From a checkpoint of a small contrastive image-text model: text encoder width 192, text encoder moe expert_choice.
Rows from block 3 of the text encoder of a small contrastive image-text model, named by matrix and row number. Rows with one number within an expert belong to one neuron, the router's apart. Each number is 50 + 15 x the weight over its row's rms, rounded and kept within 0 to 99. All counts start at 0. After the name is the row's rms in percent of the matrix's.
After each expert's rows are labels from the 100 texts, of 14848, where the router gives the expert most weight on average: "fires on" is the input token at the peak. Only what is clearly more common there than usual is listed. The data: photos with spoken descriptions (Open Images, Localized Narratives). In brackets: how many of the 100, against the usual share in percent.
# router: router (text_encoder.blocks.3.mlp.router.weight, 8x192, trained with AdamW), inputs 64-127
# up: expert up (text_encoder.blocks.3.mlp.up, 8x96x192), inputs 64-127
# down: expert down (text_encoder.blocks.3.mlp.down, 8x192x96, transposed), outputs 64-127

# expert 6
router.6 088:59 51 42 51 54 52 41 03 53 50 22 73 52 59 44 58 42 39 57 67 37 30 29 60 31 49 45 63 27 69 51 65 50 73 40 63 51 75 06 63 64 52 76 74 39 54 68 59 42 56 50 50 65 38 59 47 20 69 48 44 48 52 42 52
up.0 074:52 50 50 86 50 50 50 53 50 50 45 49 50 51 50 50 50 50 27 57 48 37 49 48 40 50 54 50 36 54 46 36 34 54 42 48 50 28 53 61 50 50 46 10 52 50 20 50 37 51 50 50 48 50 43 39 55 51 50 50 00 50 55 57
down.0 075:46 61 37 41 48 49 27 44 99 49 50 51 50 47 50 50 47 17 50 51 53 64 65 51 43 50 75 50 50 39 50 50 25 73 32 53 56 52 50 67 53 49 43 29 10 44 63 45 44 47 48 32 47 46 52 99 68 40 50 64 45 49 43 25
up.1 107:92 50 61 45 50 50 41 49 50 50 49 53 50 50 50 50 50 50 46 88 22 07 57 50 98 50 72 50 42 45 47 65 51 40 51 48 50 67 10 49 49 50 31 15 48 50 49 50 49 59 50 50 48 33 50 46 38 45 50 50 46 50 50 14
down.1 109:39 50 47 80 50 50 52 52 48 46 23 99 50 53 48 46 47 47 56 51 44 43 58 18 73 47 52 50 53 50 66 51 49 46 51 48 48 50 51 55 38 50 43 33 49 47 52 51 93 47 49 50 47 50 50 48 29 59 48 53 54 50 51 53
up.2 033:50 50 57 48 50 49 50 63 50 50 41 59 50 42 50 49 50 50 73 81 15 49 35 30 52 50 46 47 52 49 48 51 77 54 00 50 50 03 49 31 66 50 53 55 46 50 00 50 94 63 50 50 92 35 51 53 58 50 50 50 49 50 29 51
down.2 043:51 99 50 56 56 49 49 51 47 52 50 48 54 99 55 49 51 01 47 32 45 51 58 52 67 71 50 58 50 41 53 60 79 46 51 61 65 62 47 62 50 50 53 46 37 53 70 56 41 48 47 83 51 49 50 53 51 39 34 57 49 56 53 57
up.3 097:47 50 39 32 50 50 48 45 50 50 53 47 50 54 50 50 50 50 54 50 51 54 43 37 43 50 55 50 94 31 49 43 51 22 53 49 50 52 59 59 42 50 51 46 50 50 51 50 42 91 50 50 38 44 73 55 99 40 50 50 44 50 50 15
down.3 111:47 53 46 59 43 58 49 77 51 50 48 50 47 17 58 63 52 51 50 65 49 51 37 50 45 50 50 48 05 50 68 48 50 45 52 47 46 59 48 51 77 47 50 52 50 53 50 51 50 99 49 47 51 45 71 47 48 50 56 47 50 50 55 30
up.4 095:51 50 99 51 50 50 56 92 50 50 69 41 50 48 50 50 50 50 48 51 99 67 53 53 50 50 50 50 50 42 82 50 50 50 47 49 50 50 38 37 48 50 49 06 49 50 45 50 28 43 50 50 57 17 84 40 65 57 50 50 49 50 44 49
down.4 103:46 46 54 67 51 50 49 49 07 51 50 42 49 49 50 50 53 68 51 45 38 53 52 36 44 50 00 50 48 06 99 44 52 21 99 49 50 49 54 51 54 51 54 50 50 49 52 50 48 79 49 52 53 50 58 46 35 40 50 00 52 50 49 54
fires on: "food" (30 vs 0.1); "see" (15 vs 3.4)

# expert 7
router.7 088:41 53 85 29 55 52 36 70 35 46 80 48 48 58 50 54 45 45 57 46 74 26 62 28 48 57 22 36 55 50 55 74 51 84 77 45 54 68 42 35 23 52 40 49 39 45 57 50 28 32 50 47 70 66 41 12 88 24 47 44 57 52 54 38
up.0 084:41 50 55 50 50 50 37 17 50 50 34 52 50 52 50 50 50 50 51 32 49 51 46 36 50 50 34 50 44 47 50 48 50 51 50 56 50 52 53 30 65 50 60 57 50 50 42 50 43 50 50 50 52 00 53 56 56 65 50 50 88 50 78 50
down.0 081:64 50 46 63 50 44 41 99 49 50 54 42 51 52 50 44 50 50 33 55 52 52 50 10 32 50 52 49 55 50 73 55 32 59 57 49 50 41 62 48 33 47 52 49 47 50 58 50 40 73 51 38 49 50 61 47 55 15 49 65 05 51 50 52
up.1 109:50 50 49 47 50 50 66 63 50 50 53 52 50 53 50 50 50 50 55 56 53 55 49 46 60 50 52 50 51 50 65 68 54 51 58 49 50 43 71 52 66 50 51 69 49 50 31 50 47 49 50 50 49 66 97 03 34 50 50 50 51 50 99 53
down.1 112:53 44 54 49 50 50 49 97 50 49 45 50 51 37 50 49 50 63 50 47 70 60 49 60 54 50 51 47 52 33 51 60 68 50 65 49 48 44 49 58 74 50 72 50 40 58 55 50 99 56 59 50 50 49 51 48 39 57 46 46 43 49 00 46
up.2 092:50 50 56 47 50 50 60 42 50 50 61 50 50 81 50 50 50 50 77 27 18 88 33 49 46 50 61 50 59 53 56 58 50 08 68 49 50 11 50 51 50 50 49 47 42 50 55 50 48 34 50 50 67 49 45 48 60 49 50 50 50 50 43 99
down.2 094:42 12 50 60 53 46 48 48 17 51 18 51 44 50 48 48 52 88 49 12 51 50 42 28 54 66 56 43 48 50 79 52 56 91 49 41 47 51 46 76 25 51 50 44 54 22 44 46 71 54 41 53 49 51 55 43 49 41 50 50 63 46 38 48
up.3 082:00 50 75 50 50 50 50 26 50 50 51 59 50 37 50 50 50 50 52 43 47 40 61 46 53 50 58 50 56 53 27 90 49 38 47 50 50 47 48 46 57 50 54 52 00 50 51 50 48 47 50 50 79 52 31 84 80 99 50 50 48 50 48 51
down.3 087:29 50 50 17 50 48 50 47 52 50 43 50 50 50 50 51 56 27 49 36 59 47 50 50 59 52 51 55 49 69 24 37 52 51 00 49 50 50 49 49 48 50 50 48 00 52 51 50 43 51 63 50 62 49 57 32 51 45 46 47 63 49 22 59
up.4 078:50 50 39 51 50 50 56 49 50 50 51 37 50 41 50 50 50 50 42 49 56 14 53 67 46 50 61 50 35 45 99 41 50 43 49 44 50 80 55 62 48 50 54 00 57 50 72 50 60 51 50 50 93 45 57 00 48 59 50 50 29 50 55 44
down.4 084:52 48 50 70 66 36 51 50 52 48 47 48 50 75 39 50 49 48 43 54 49 50 52 53 50 56 32 55 69 25 55 38 50 51 51 44 60 47 50 52 50 50 84 49 52 49 43 50 29 51 65 49 59 57 56 99 50 21 48 43 50 52 70 53
fires on: "<end>" (13 vs 1.7); "wall" (9 vs 0.4)

# expert 1
router.1 085:42 51 43 48 51 52 69 38 45 54 41 84 54 65 52 51 47 39 57 45 48 37 30 55 32 46 96 61 43 52 18 67 41 40 37 43 48 51 33 37 56 56 38 49 48 30 51 67 66 51 51 48 27 82 41 77 48 21 35 44 47 52 60 15
up.0 100:39 50 55 48 50 50 76 43 50 50 47 87 50 68 50 50 50 50 52 47 06 50 50 28 31 50 00 50 51 45 30 57 34 51 50 45 50 46 52 50 51 50 45 40 40 50 70 50 51 39 50 50 61 70 50 17 42 18 50 50 51 50 68 39
down.0 078:99 48 00 53 52 60 78 34 48 52 42 46 56 49 50 50 49 58 47 52 51 41 51 50 50 50 48 52 51 37 50 72 52 05 50 44 50 53 54 69 61 48 54 33 49 51 49 49 57 34 43 56 51 38 62 08 46 47 51 09 52 49 56 49
up.1 109:00 50 78 53 50 50 50 54 50 50 55 53 50 63 50 50 50 50 56 38 49 38 48 49 05 50 55 50 67 23 49 39 54 55 51 52 50 47 49 60 55 50 37 63 55 50 52 50 48 47 50 50 65 47 22 56 52 62 50 50 49 50 75 41
down.1 085:34 21 49 77 49 42 51 22 44 50 44 51 48 50 52 53 49 50 50 49 40 48 26 50 84 50 36 47 50 71 48 50 50 49 43 50 50 53 48 48 74 49 50 49 50 50 50 48 44 51 48 51 46 48 35 50 74 86 49 48 51 45 99 52
up.2 079:94 50 47 49 50 50 96 42 50 50 85 54 50 56 50 50 50 50 12 38 55 17 26 48 48 50 30 50 52 27 54 29 46 43 43 49 50 50 48 41 55 50 56 32 80 50 50 50 55 53 50 50 47 47 38 26 23 50 50 50 44 50 54 50
down.2 072:64 44 61 57 54 49 61 47 99 49 75 52 53 59 58 53 50 50 47 76 49 99 22 35 92 52 52 43 51 51 50 52 36 55 49 96 59 52 45 45 41 43 52 55 16 69 48 52 37 52 50 49 54 51 54 51 30 48 65 71 50 58 50 50
up.3 113:48 50 99 51 50 50 53 00 50 50 50 39 50 54 50 50 50 50 50 99 50 51 43 48 26 50 49 50 46 50 51 52 51 33 51 51 50 31 00 52 56 50 55 39 46 50 48 50 55 36 50 50 46 44 30 66 50 38 50 50 47 50 44 48
down.3 170:50 51 50 36 50 51 49 51 50 47 60 50 52 53 44 50 49 05 49 50 50 49 50 72 52 52 50 48 68 50 52 50 50 39 51 53 47 71 50 50 44 50 51 45 51 51 51 50 50 50 59 50 49 66 49 49 51 25 47 50 51 51 00 50
up.4 109:99 50 56 85 50 50 38 61 50 50 22 61 50 40 50 50 50 50 54 00 68 50 28 49 52 50 40 50 50 57 51 51 50 65 49 90 50 41 60 62 11 50 49 27 50 50 50 50 44 63 50 50 43 63 47 50 57 25 50 50 49 50 58 00
down.4 093:49 51 43 44 47 53 56 50 53 47 32 99 47 50 50 50 50 49 51 93 50 51 65 49 49 47 41 49 54 48 99 50 32 40 50 49 50 50 54 50 99 50 00 63 50 46 50 64 83 50 49 48 50 50 50 64 38 52 50 51 50 48 51 50
fires on: "in" (14 vs 5); "on" (8 vs 2.4)

# expert 5
router.5 076:55 54 54 52 46 35 40 24 58 47 63 84 57 56 48 50 52 47 60 54 84 68 58 38 63 48 36 52 63 46 87 00 55 71 39 28 56 50 54 43 44 58 49 51 41 62 54 48 47 46 51 48 36 35 50 00 22 46 46 43 58 51 52 75
up.0 121:04 50 44 51 50 50 72 52 50 50 38 50 50 52 50 50 50 50 67 68 52 50 47 45 49 50 49 50 48 55 10 38 50 58 54 50 50 48 62 49 42 50 50 50 40 50 45 50 50 49 50 50 00 61 26 52 56 68 50 50 60 50 45 51
down.0 123:54 55 49 50 45 50 49 50 50 50 43 78 53 51 51 50 52 50 48 51 50 55 38 49 35 50 15 50 58 23 42 50 37 54 38 42 50 53 70 50 30 50 00 49 65 51 50 51 17 52 45 49 49 49 54 49 00 48 49 49 42 53 35 52
up.1 085:50 50 48 45 50 50 51 51 50 50 61 36 50 57 50 50 50 50 50 51 50 35 52 23 65 50 49 50 51 68 49 51 55 30 46 47 50 87 58 54 64 50 51 00 17 50 47 50 57 52 50 50 56 43 39 50 40 50 50 50 32 50 43 47
down.1 094:17 52 51 29 53 43 99 59 50 49 47 51 51 50 49 48 48 53 24 49 47 50 56 56 50 50 50 50 49 52 48 46 50 45 51 84 50 26 50 42 50 49 46 51 51 54 51 48 50 82 71 50 48 57 51 53 45 48 52 49 50 49 28 48
up.2 112:38 50 33 45 50 50 46 20 50 50 47 77 50 50 50 50 50 50 72 45 28 74 50 39 50 50 50 50 24 53 57 51 54 00 38 50 50 44 61 50 48 50 51 12 22 50 38 50 25 44 50 50 56 49 42 47 56 60 50 50 45 50 49 59
down.2 101:31 46 38 41 50 49 27 52 49 52 58 44 50 50 50 50 52 52 55 28 33 12 48 50 53 50 25 51 40 43 59 29 52 54 50 39 56 51 36 51 70 55 65 85 37 50 57 51 79 51 46 50 52 87 45 25 50 49 49 49 52 50 50 43
up.3 094:47 50 44 48 50 50 51 27 50 50 44 46 50 31 50 50 50 50 52 99 35 36 55 30 77 50 54 50 78 47 52 76 51 51 51 52 50 50 49 49 49 50 49 49 61 50 51 50 24 50 50 50 47 50 51 52 42 52 50 50 62 50 54 59
down.3 095:00 49 01 46 49 50 50 52 50 50 50 93 51 51 51 50 50 51 50 53 13 48 57 52 53 50 12 50 42 51 45 56 50 00 49 48 50 51 52 47 50 50 67 63 42 51 29 49 48 50 51 46 52 57 83 51 44 49 50 37 41 49 53 44
up.4 062:49 50 50 45 50 50 55 50 50 50 70 49 50 38 50 50 50 50 47 55 50 43 53 55 58 50 55 50 67 49 46 57 59 49 58 50 50 51 71 43 57 50 47 00 52 50 87 50 63 21 50 50 49 48 52 99 53 46 50 50 41 50 34 49
down.4 078:45 45 47 42 82 52 46 53 23 50 44 65 50 49 47 41 49 42 49 40 54 50 54 83 29 52 37 87 45 50 40 48 50 50 34 00 48 53 52 50 51 62 39 50 71 38 13 46 48 50 51 48 51 52 50 44 55 46 52 41 56 50 53 47
fires on: "a" (13 vs 4.7); "on" (7 vs 2.4)

# expert 3
router.3 139:39 51 40 42 50 50 31 61 44 52 73 32 49 42 48 48 58 47 51 65 31 60 57 99 48 50 88 57 44 35 40 67 49 15 60 63 51 12 60 63 47 51 51 45 35 55 29 52 39 40 49 52 62 63 48 49 46 90 47 47 41 48 43 67
up.0 105:62 50 50 31 50 50 46 33 50 50 48 36 50 50 50 50 50 50 51 40 54 34 99 42 34 50 47 50 49 56 48 50 50 53 37 68 50 41 55 65 54 50 51 20 52 50 49 50 52 51 50 50 51 00 64 74 50 52 50 50 39 50 29 43
down.0 082:32 48 46 49 52 49 42 51 51 53 21 61 56 50 44 52 56 50 50 50 53 52 00 43 52 49 54 32 41 51 50 79 55 53 49 50 56 50 50 50 51 50 54 31 38 50 33 49 71 23 00 43 57 43 50 24 46 49 53 51 51 50 55 51
up.1 136:54 50 46 51 50 50 98 39 50 50 49 65 50 50 50 50 50 50 50 77 56 14 59 33 63 50 27 50 57 54 50 27 51 50 46 52 50 45 44 29 52 50 49 51 52 50 53 50 48 51 50 50 38 60 51 11 50 44 50 50 49 50 49 42
down.1 081:39 49 49 50 50 50 54 73 50 50 52 38 48 48 50 50 41 50 40 50 57 47 55 50 47 50 40 49 44 51 46 57 49 45 35 51 49 50 42 50 57 50 48 50 43 52 54 49 99 51 54 52 46 49 49 50 52 44 50 51 51 51 50 78
up.2 070:57 50 25 53 50 49 60 46 50 50 53 56 50 44 50 50 50 50 01 63 30 08 51 50 77 50 40 50 50 50 58 50 67 47 67 48 50 54 49 20 71 50 52 15 91 50 59 50 52 00 50 50 55 55 49 48 49 00 50 50 14 50 68 73
down.2 065:50 56 54 83 50 71 73 51 48 49 51 48 46 32 45 52 45 47 57 12 53 48 52 59 50 49 50 62 53 65 47 49 54 36 39 55 48 86 43 47 57 44 46 74 50 47 56 50 50 13 50 58 52 31 32 46 54 57 54 52 62 49 68 48
up.3 090:52 50 28 39 50 50 41 52 50 50 42 40 50 54 50 50 50 50 50 45 52 50 48 50 57 50 36 50 59 49 48 44 52 65 60 56 50 25 50 41 46 50 29 49 52 50 60 50 52 21 50 50 42 52 78 30 52 52 50 50 50 50 55 38
down.3 084:35 55 50 50 76 50 50 54 51 48 54 44 55 42 50 50 51 47 49 43 27 48 44 38 51 49 50 54 49 52 52 39 47 47 47 77 50 48 45 33 54 48 44 42 68 50 50 52 39 55 49 51 54 50 51 54 48 52 56 50 53 51 00 51
up.4 114:44 50 45 54 50 50 27 50 50 50 48 48 50 49 50 50 50 50 42 99 48 51 24 54 49 50 91 50 43 33 59 44 50 31 58 28 50 49 81 37 46 50 26 53 46 50 33 50 43 23 50 50 99 41 35 48 09 11 50 50 31 50 52 46
down.4 097:50 29 46 34 54 50 48 55 16 69 40 30 50 48 48 48 46 68 49 51 42 99 50 50 49 50 63 73 50 99 48 53 50 51 50 94 58 52 43 46 49 46 00 46 27 55 55 50 58 66 41 50 42 46 50 50 32 55 46 52 49 51 46 78
fires on: "this" (32 vs 2.6); "and" (15 vs 3.9)

# expert 4
router.4 088:49 50 40 76 49 45 80 83 49 52 32 00 48 41 50 56 48 49 43 30 71 48 57 45 44 54 30 54 72 38 45 59 63 24 34 44 50 60 52 49 06 55 27 36 61 51 59 56 65 70 51 48 37 36 31 63 56 49 52 44 77 50 38 59
up.0 111:54 50 35 49 50 50 62 40 50 50 53 96 50 60 50 50 50 50 50 53 28 66 79 44 47 50 00 50 38 66 57 86 50 98 40 52 50 52 26 62 50 50 52 49 50 50 49 50 34 88 50 50 42 37 35 99 50 69 50 50 64 50 55 41
down.0 089:44 50 35 80 50 48 52 50 52 50 49 49 52 48 56 52 50 50 50 48 99 46 38 49 70 45 49 47 52 47 45 38 48 45 49 50 49 52 46 64 47 50 49 51 57 51 50 51 50 51 49 48 49 52 59 47 00 58 49 49 95 49 51 41
up.1 104:51 50 48 42 50 50 50 57 50 50 59 71 50 55 50 50 50 50 47 51 55 46 53 62 53 50 50 50 24 56 59 46 50 47 52 57 50 41 91 51 83 50 50 45 56 50 30 50 57 52 50 50 48 60 52 67 47 61 50 50 54 50 26 71
down.1 094:50 51 42 50 52 47 49 75 48 49 47 46 48 42 50 42 50 59 50 50 52 79 51 49 99 55 69 51 53 50 51 32 59 56 52 51 52 45 64 48 54 49 64 50 57 50 50 50 52 44 50 50 51 03 47 50 45 56 49 71 49 49 56 43
up.2 120:54 50 52 42 50 50 45 51 50 50 25 55 50 33 50 50 50 50 50 67 53 64 67 50 46 50 54 50 51 49 36 48 50 52 45 53 50 34 99 47 50 50 46 51 44 50 50 50 41 52 50 50 50 81 47 69 68 50 50 50 60 50 36 60
down.2 106:64 50 49 49 51 47 47 50 49 51 49 50 51 50 50 50 51 52 51 49 35 49 71 46 46 50 49 50 50 38 56 66 52 88 63 70 50 49 02 50 54 50 29 64 49 50 50 50 54 63 50 54 49 49 39 44 27 45 49 27 65 50 50 48
up.3 075:64 50 50 51 50 50 50 28 50 50 65 49 50 44 50 50 50 50 58 47 50 69 47 46 46 50 49 50 47 32 38 43 51 32 50 51 50 16 55 44 29 50 75 10 49 50 32 50 09 44 50 50 47 76 00 27 65 50 50 50 45 50 50 38
down.3 079:54 55 49 38 54 47 55 39 52 50 60 43 50 50 56 50 32 48 45 49 99 47 60 55 45 49 55 50 53 53 52 51 50 38 51 52 44 51 56 43 50 49 48 49 50 52 57 50 50 50 65 49 48 40 40 99 50 33 42 50 49 51 51 54
up.4 090:49 50 51 62 50 50 81 20 50 50 55 57 50 51 50 50 50 50 46 55 50 50 65 51 48 50 56 50 70 49 45 43 49 53 79 52 50 22 42 63 55 50 50 44 36 50 47 50 99 47 50 50 65 34 51 56 69 48 50 50 51 50 36 38
down.4 106:50 49 59 39 54 49 50 99 49 54 49 55 50 34 40 50 52 49 53 59 52 45 52 63 51 54 40 51 31 50 50 49 51 52 50 61 53 50 43 58 60 48 75 50 39 50 33 49 54 38 49 50 49 42 50 51 56 50 50 51 75 52 28 53
fires on: "." (14 vs 5.3); "there" (11 vs 3.7); "," (10 vs 3.8); "<end>" (7 vs 1.7)

# expert 2
router.2 129:52 51 58 74 39 47 39 52 48 59 35 61 46 47 55 51 49 59 25 44 31 46 62 60 78 55 13 55 67 42 56 48 47 44 57 67 50 45 99 68 91 49 32 49 82 57 46 58 84 63 50 49 76 38 53 67 33 65 69 45 32 49 72 04
up.0 045:69 50 00 99 50 47 48 50 50 50 45 57 50 07 50 50 50 50 44 50 34 42 99 26 56 50 54 50 51 51 49 49 50 50 53 43 50 48 42 76 31 50 61 49 48 50 31 50 41 51 50 50 48 47 47 60 49 42 50 50 51 50 25 53
down.0 058:50 38 50 46 63 27 59 50 28 72 48 53 61 63 62 35 66 55 28 45 51 50 19 36 49 58 50 81 49 47 52 49 58 54 50 51 66 50 51 46 53 48 45 76 60 66 75 51 49 47 00 50 73 55 44 46 48 52 64 99 41 59 46 54
up.1 101:06 50 45 55 50 50 67 65 50 50 38 54 50 49 50 50 50 50 50 07 42 43 49 47 78 50 50 50 44 03 51 47 50 38 53 19 50 48 52 52 42 50 47 49 48 50 78 50 77 34 50 50 43 48 48 50 51 32 50 50 51 50 52 38
down.1 119:51 48 45 58 50 42 41 42 76 50 81 49 50 50 50 51 50 54 50 51 24 96 50 50 33 50 54 49 53 53 48 43 50 50 59 53 50 59 80 52 50 48 50 11 51 62 48 57 15 63 49 50 44 19 50 47 51 52 49 51 52 50 13 49
up.2 141:26 50 43 99 50 50 40 47 50 50 52 00 50 48 50 50 50 50 56 53 49 00 47 50 58 50 32 50 73 40 32 42 50 00 49 52 50 50 51 50 58 50 60 43 50 50 57 50 59 50 50 50 17 41 50 51 52 50 50 50 46 50 07 42
down.2 113:54 50 51 40 50 52 62 22 51 49 56 85 50 55 51 46 50 49 50 40 44 68 48 50 42 50 25 46 57 52 31 50 47 48 45 53 43 50 50 51 34 50 51 50 51 51 51 52 53 54 49 51 48 49 54 54 57 52 50 52 58 51 55 24
up.3 108:75 50 50 49 50 50 49 48 50 50 53 62 50 38 50 50 50 50 52 52 11 73 88 46 95 50 00 50 55 48 59 73 51 51 38 59 50 47 99 49 71 50 99 53 69 50 75 50 51 50 50 50 75 53 41 11 59 81 50 50 38 50 51 00
down.3 115:57 57 59 49 50 50 51 55 50 50 41 01 45 54 50 50 50 28 51 51 76 43 49 30 51 50 50 49 06 49 46 15 49 44 50 52 40 51 40 50 51 52 54 53 39 54 49 51 60 51 52 50 43 65 50 99 50 63 61 50 28 51 46 63
up.4 128:36 50 58 52 50 50 63 38 50 50 50 50 50 37 50 50 50 50 52 50 57 49 62 41 66 50 18 50 49 21 67 15 53 51 52 37 50 34 77 57 56 50 52 44 50 50 52 50 21 50 50 50 49 50 48 65 51 49 50 50 37 50 50 50
down.4 165:55 69 00 51 50 50 32 51 72 53 50 49 51 50 50 50 50 50 50 46 47 30 51 50 50 50 63 50 49 52 50 53 49 65 46 51 50 50 57 56 48 51 36 42 51 50 50 50 35 50 50 50 50 42 25 51 65 49 49 49 48 50 50 50
fires on: "the" (18 vs 7.1); "dark" (12 vs 0); "." (12 vs 5.3); "<end>" (8 vs 1.7)

# expert 0
router.0 086:52 53 37 49 38 51 77 92 69 48 35 68 52 40 48 54 44 56 49 23 40 56 45 25 61 49 69 36 36 73 65 27 47 51 61 50 49 55 45 40 63 50 84 46 60 45 43 55 45 44 49 47 48 49 80 73 70 33 52 44 59 43 63 88
up.0 102:49 50 33 48 50 50 49 34 50 50 52 49 50 50 50 50 50 50 48 42 52 35 49 44 50 50 74 50 79 66 50 50 51 53 60 50 50 50 62 52 52 50 17 51 48 50 35 50 37 62 50 50 50 64 69 95 25 71 50 50 63 50 50 00
down.0 088:18 47 62 47 52 47 39 50 38 53 49 50 51 50 50 51 51 52 51 48 36 46 53 47 50 52 72 54 51 40 47 50 56 99 49 49 50 50 57 50 44 50 12 62 29 52 53 43 15 47 50 50 64 43 55 33 53 49 50 51 44 52 73 49
up.1 127:73 50 52 54 50 50 36 71 50 50 60 53 50 50 50 50 50 50 49 57 33 64 51 47 53 50 54 50 54 50 08 54 50 45 74 55 50 47 46 50 51 50 00 35 60 50 42 50 82 48 50 50 53 51 43 50 51 50 50 50 51 50 69 00
down.1 113:52 44 44 53 50 51 33 55 48 50 87 54 50 52 51 50 50 50 51 53 92 50 51 57 43 50 99 51 51 72 57 58 50 43 52 61 51 50 03 44 50 50 49 53 51 49 49 51 07 51 50 50 50 62 00 63 50 52 50 45 49 47 49 00
up.2 105:99 50 49 45 50 50 00 55 50 50 53 41 50 50 50 50 50 50 54 43 54 24 18 19 19 50 00 50 50 58 51 73 50 75 49 50 50 50 97 52 41 50 43 50 43 50 56 50 44 51 50 50 56 50 54 27 43 51 50 50 50 50 45 43
down.2 101:00 55 27 76 48 55 48 52 61 51 38 55 49 48 51 52 47 43 48 45 43 01 50 48 26 49 92 50 49 34 46 53 49 69 57 50 50 46 50 52 59 50 49 03 48 53 49 50 11 57 52 49 49 79 00 32 49 00 55 47 50 51 50 36
up.3 030:55 50 51 56 50 50 38 50 50 50 19 57 50 63 50 50 50 50 43 00 47 56 75 47 43 50 48 50 75 36 65 56 41 53 41 89 50 52 50 58 44 50 45 58 52 50 99 50 38 69 50 50 68 44 50 43 42 33 50 50 42 50 43 38
down.3 042:45 54 48 61 45 99 52 50 61 75 36 51 52 51 50 47 53 44 69 48 52 50 55 48 50 06 50 49 55 46 47 57 53 57 52 00 42 30 51 22 47 82 52 53 57 47 53 75 51 50 57 62 61 50 49 57 58 51 69 42 55 41 52 65
up.4 089:77 50 59 99 50 50 55 59 50 50 54 43 50 31 50 50 50 50 55 80 49 26 55 45 57 50 53 50 51 54 76 52 50 53 42 50 50 25 33 56 69 50 60 68 48 50 71 50 40 47 50 50 44 53 44 49 74 57 50 50 62 50 74 99
down.4 107:49 68 56 51 50 50 33 00 50 50 68 99 49 50 50 50 50 41 50 50 49 52 50 50 50 49 57 49 51 50 50 50 50 51 51 48 50 45 45 50 07 50 34 82 49 50 49 50 48 52 49 49 48 51 22 99 51 86 49 50 43 50 49 55
fires on: "in" (19 vs 5); "on" (11 vs 2.4); "are" (10 vs 2.1)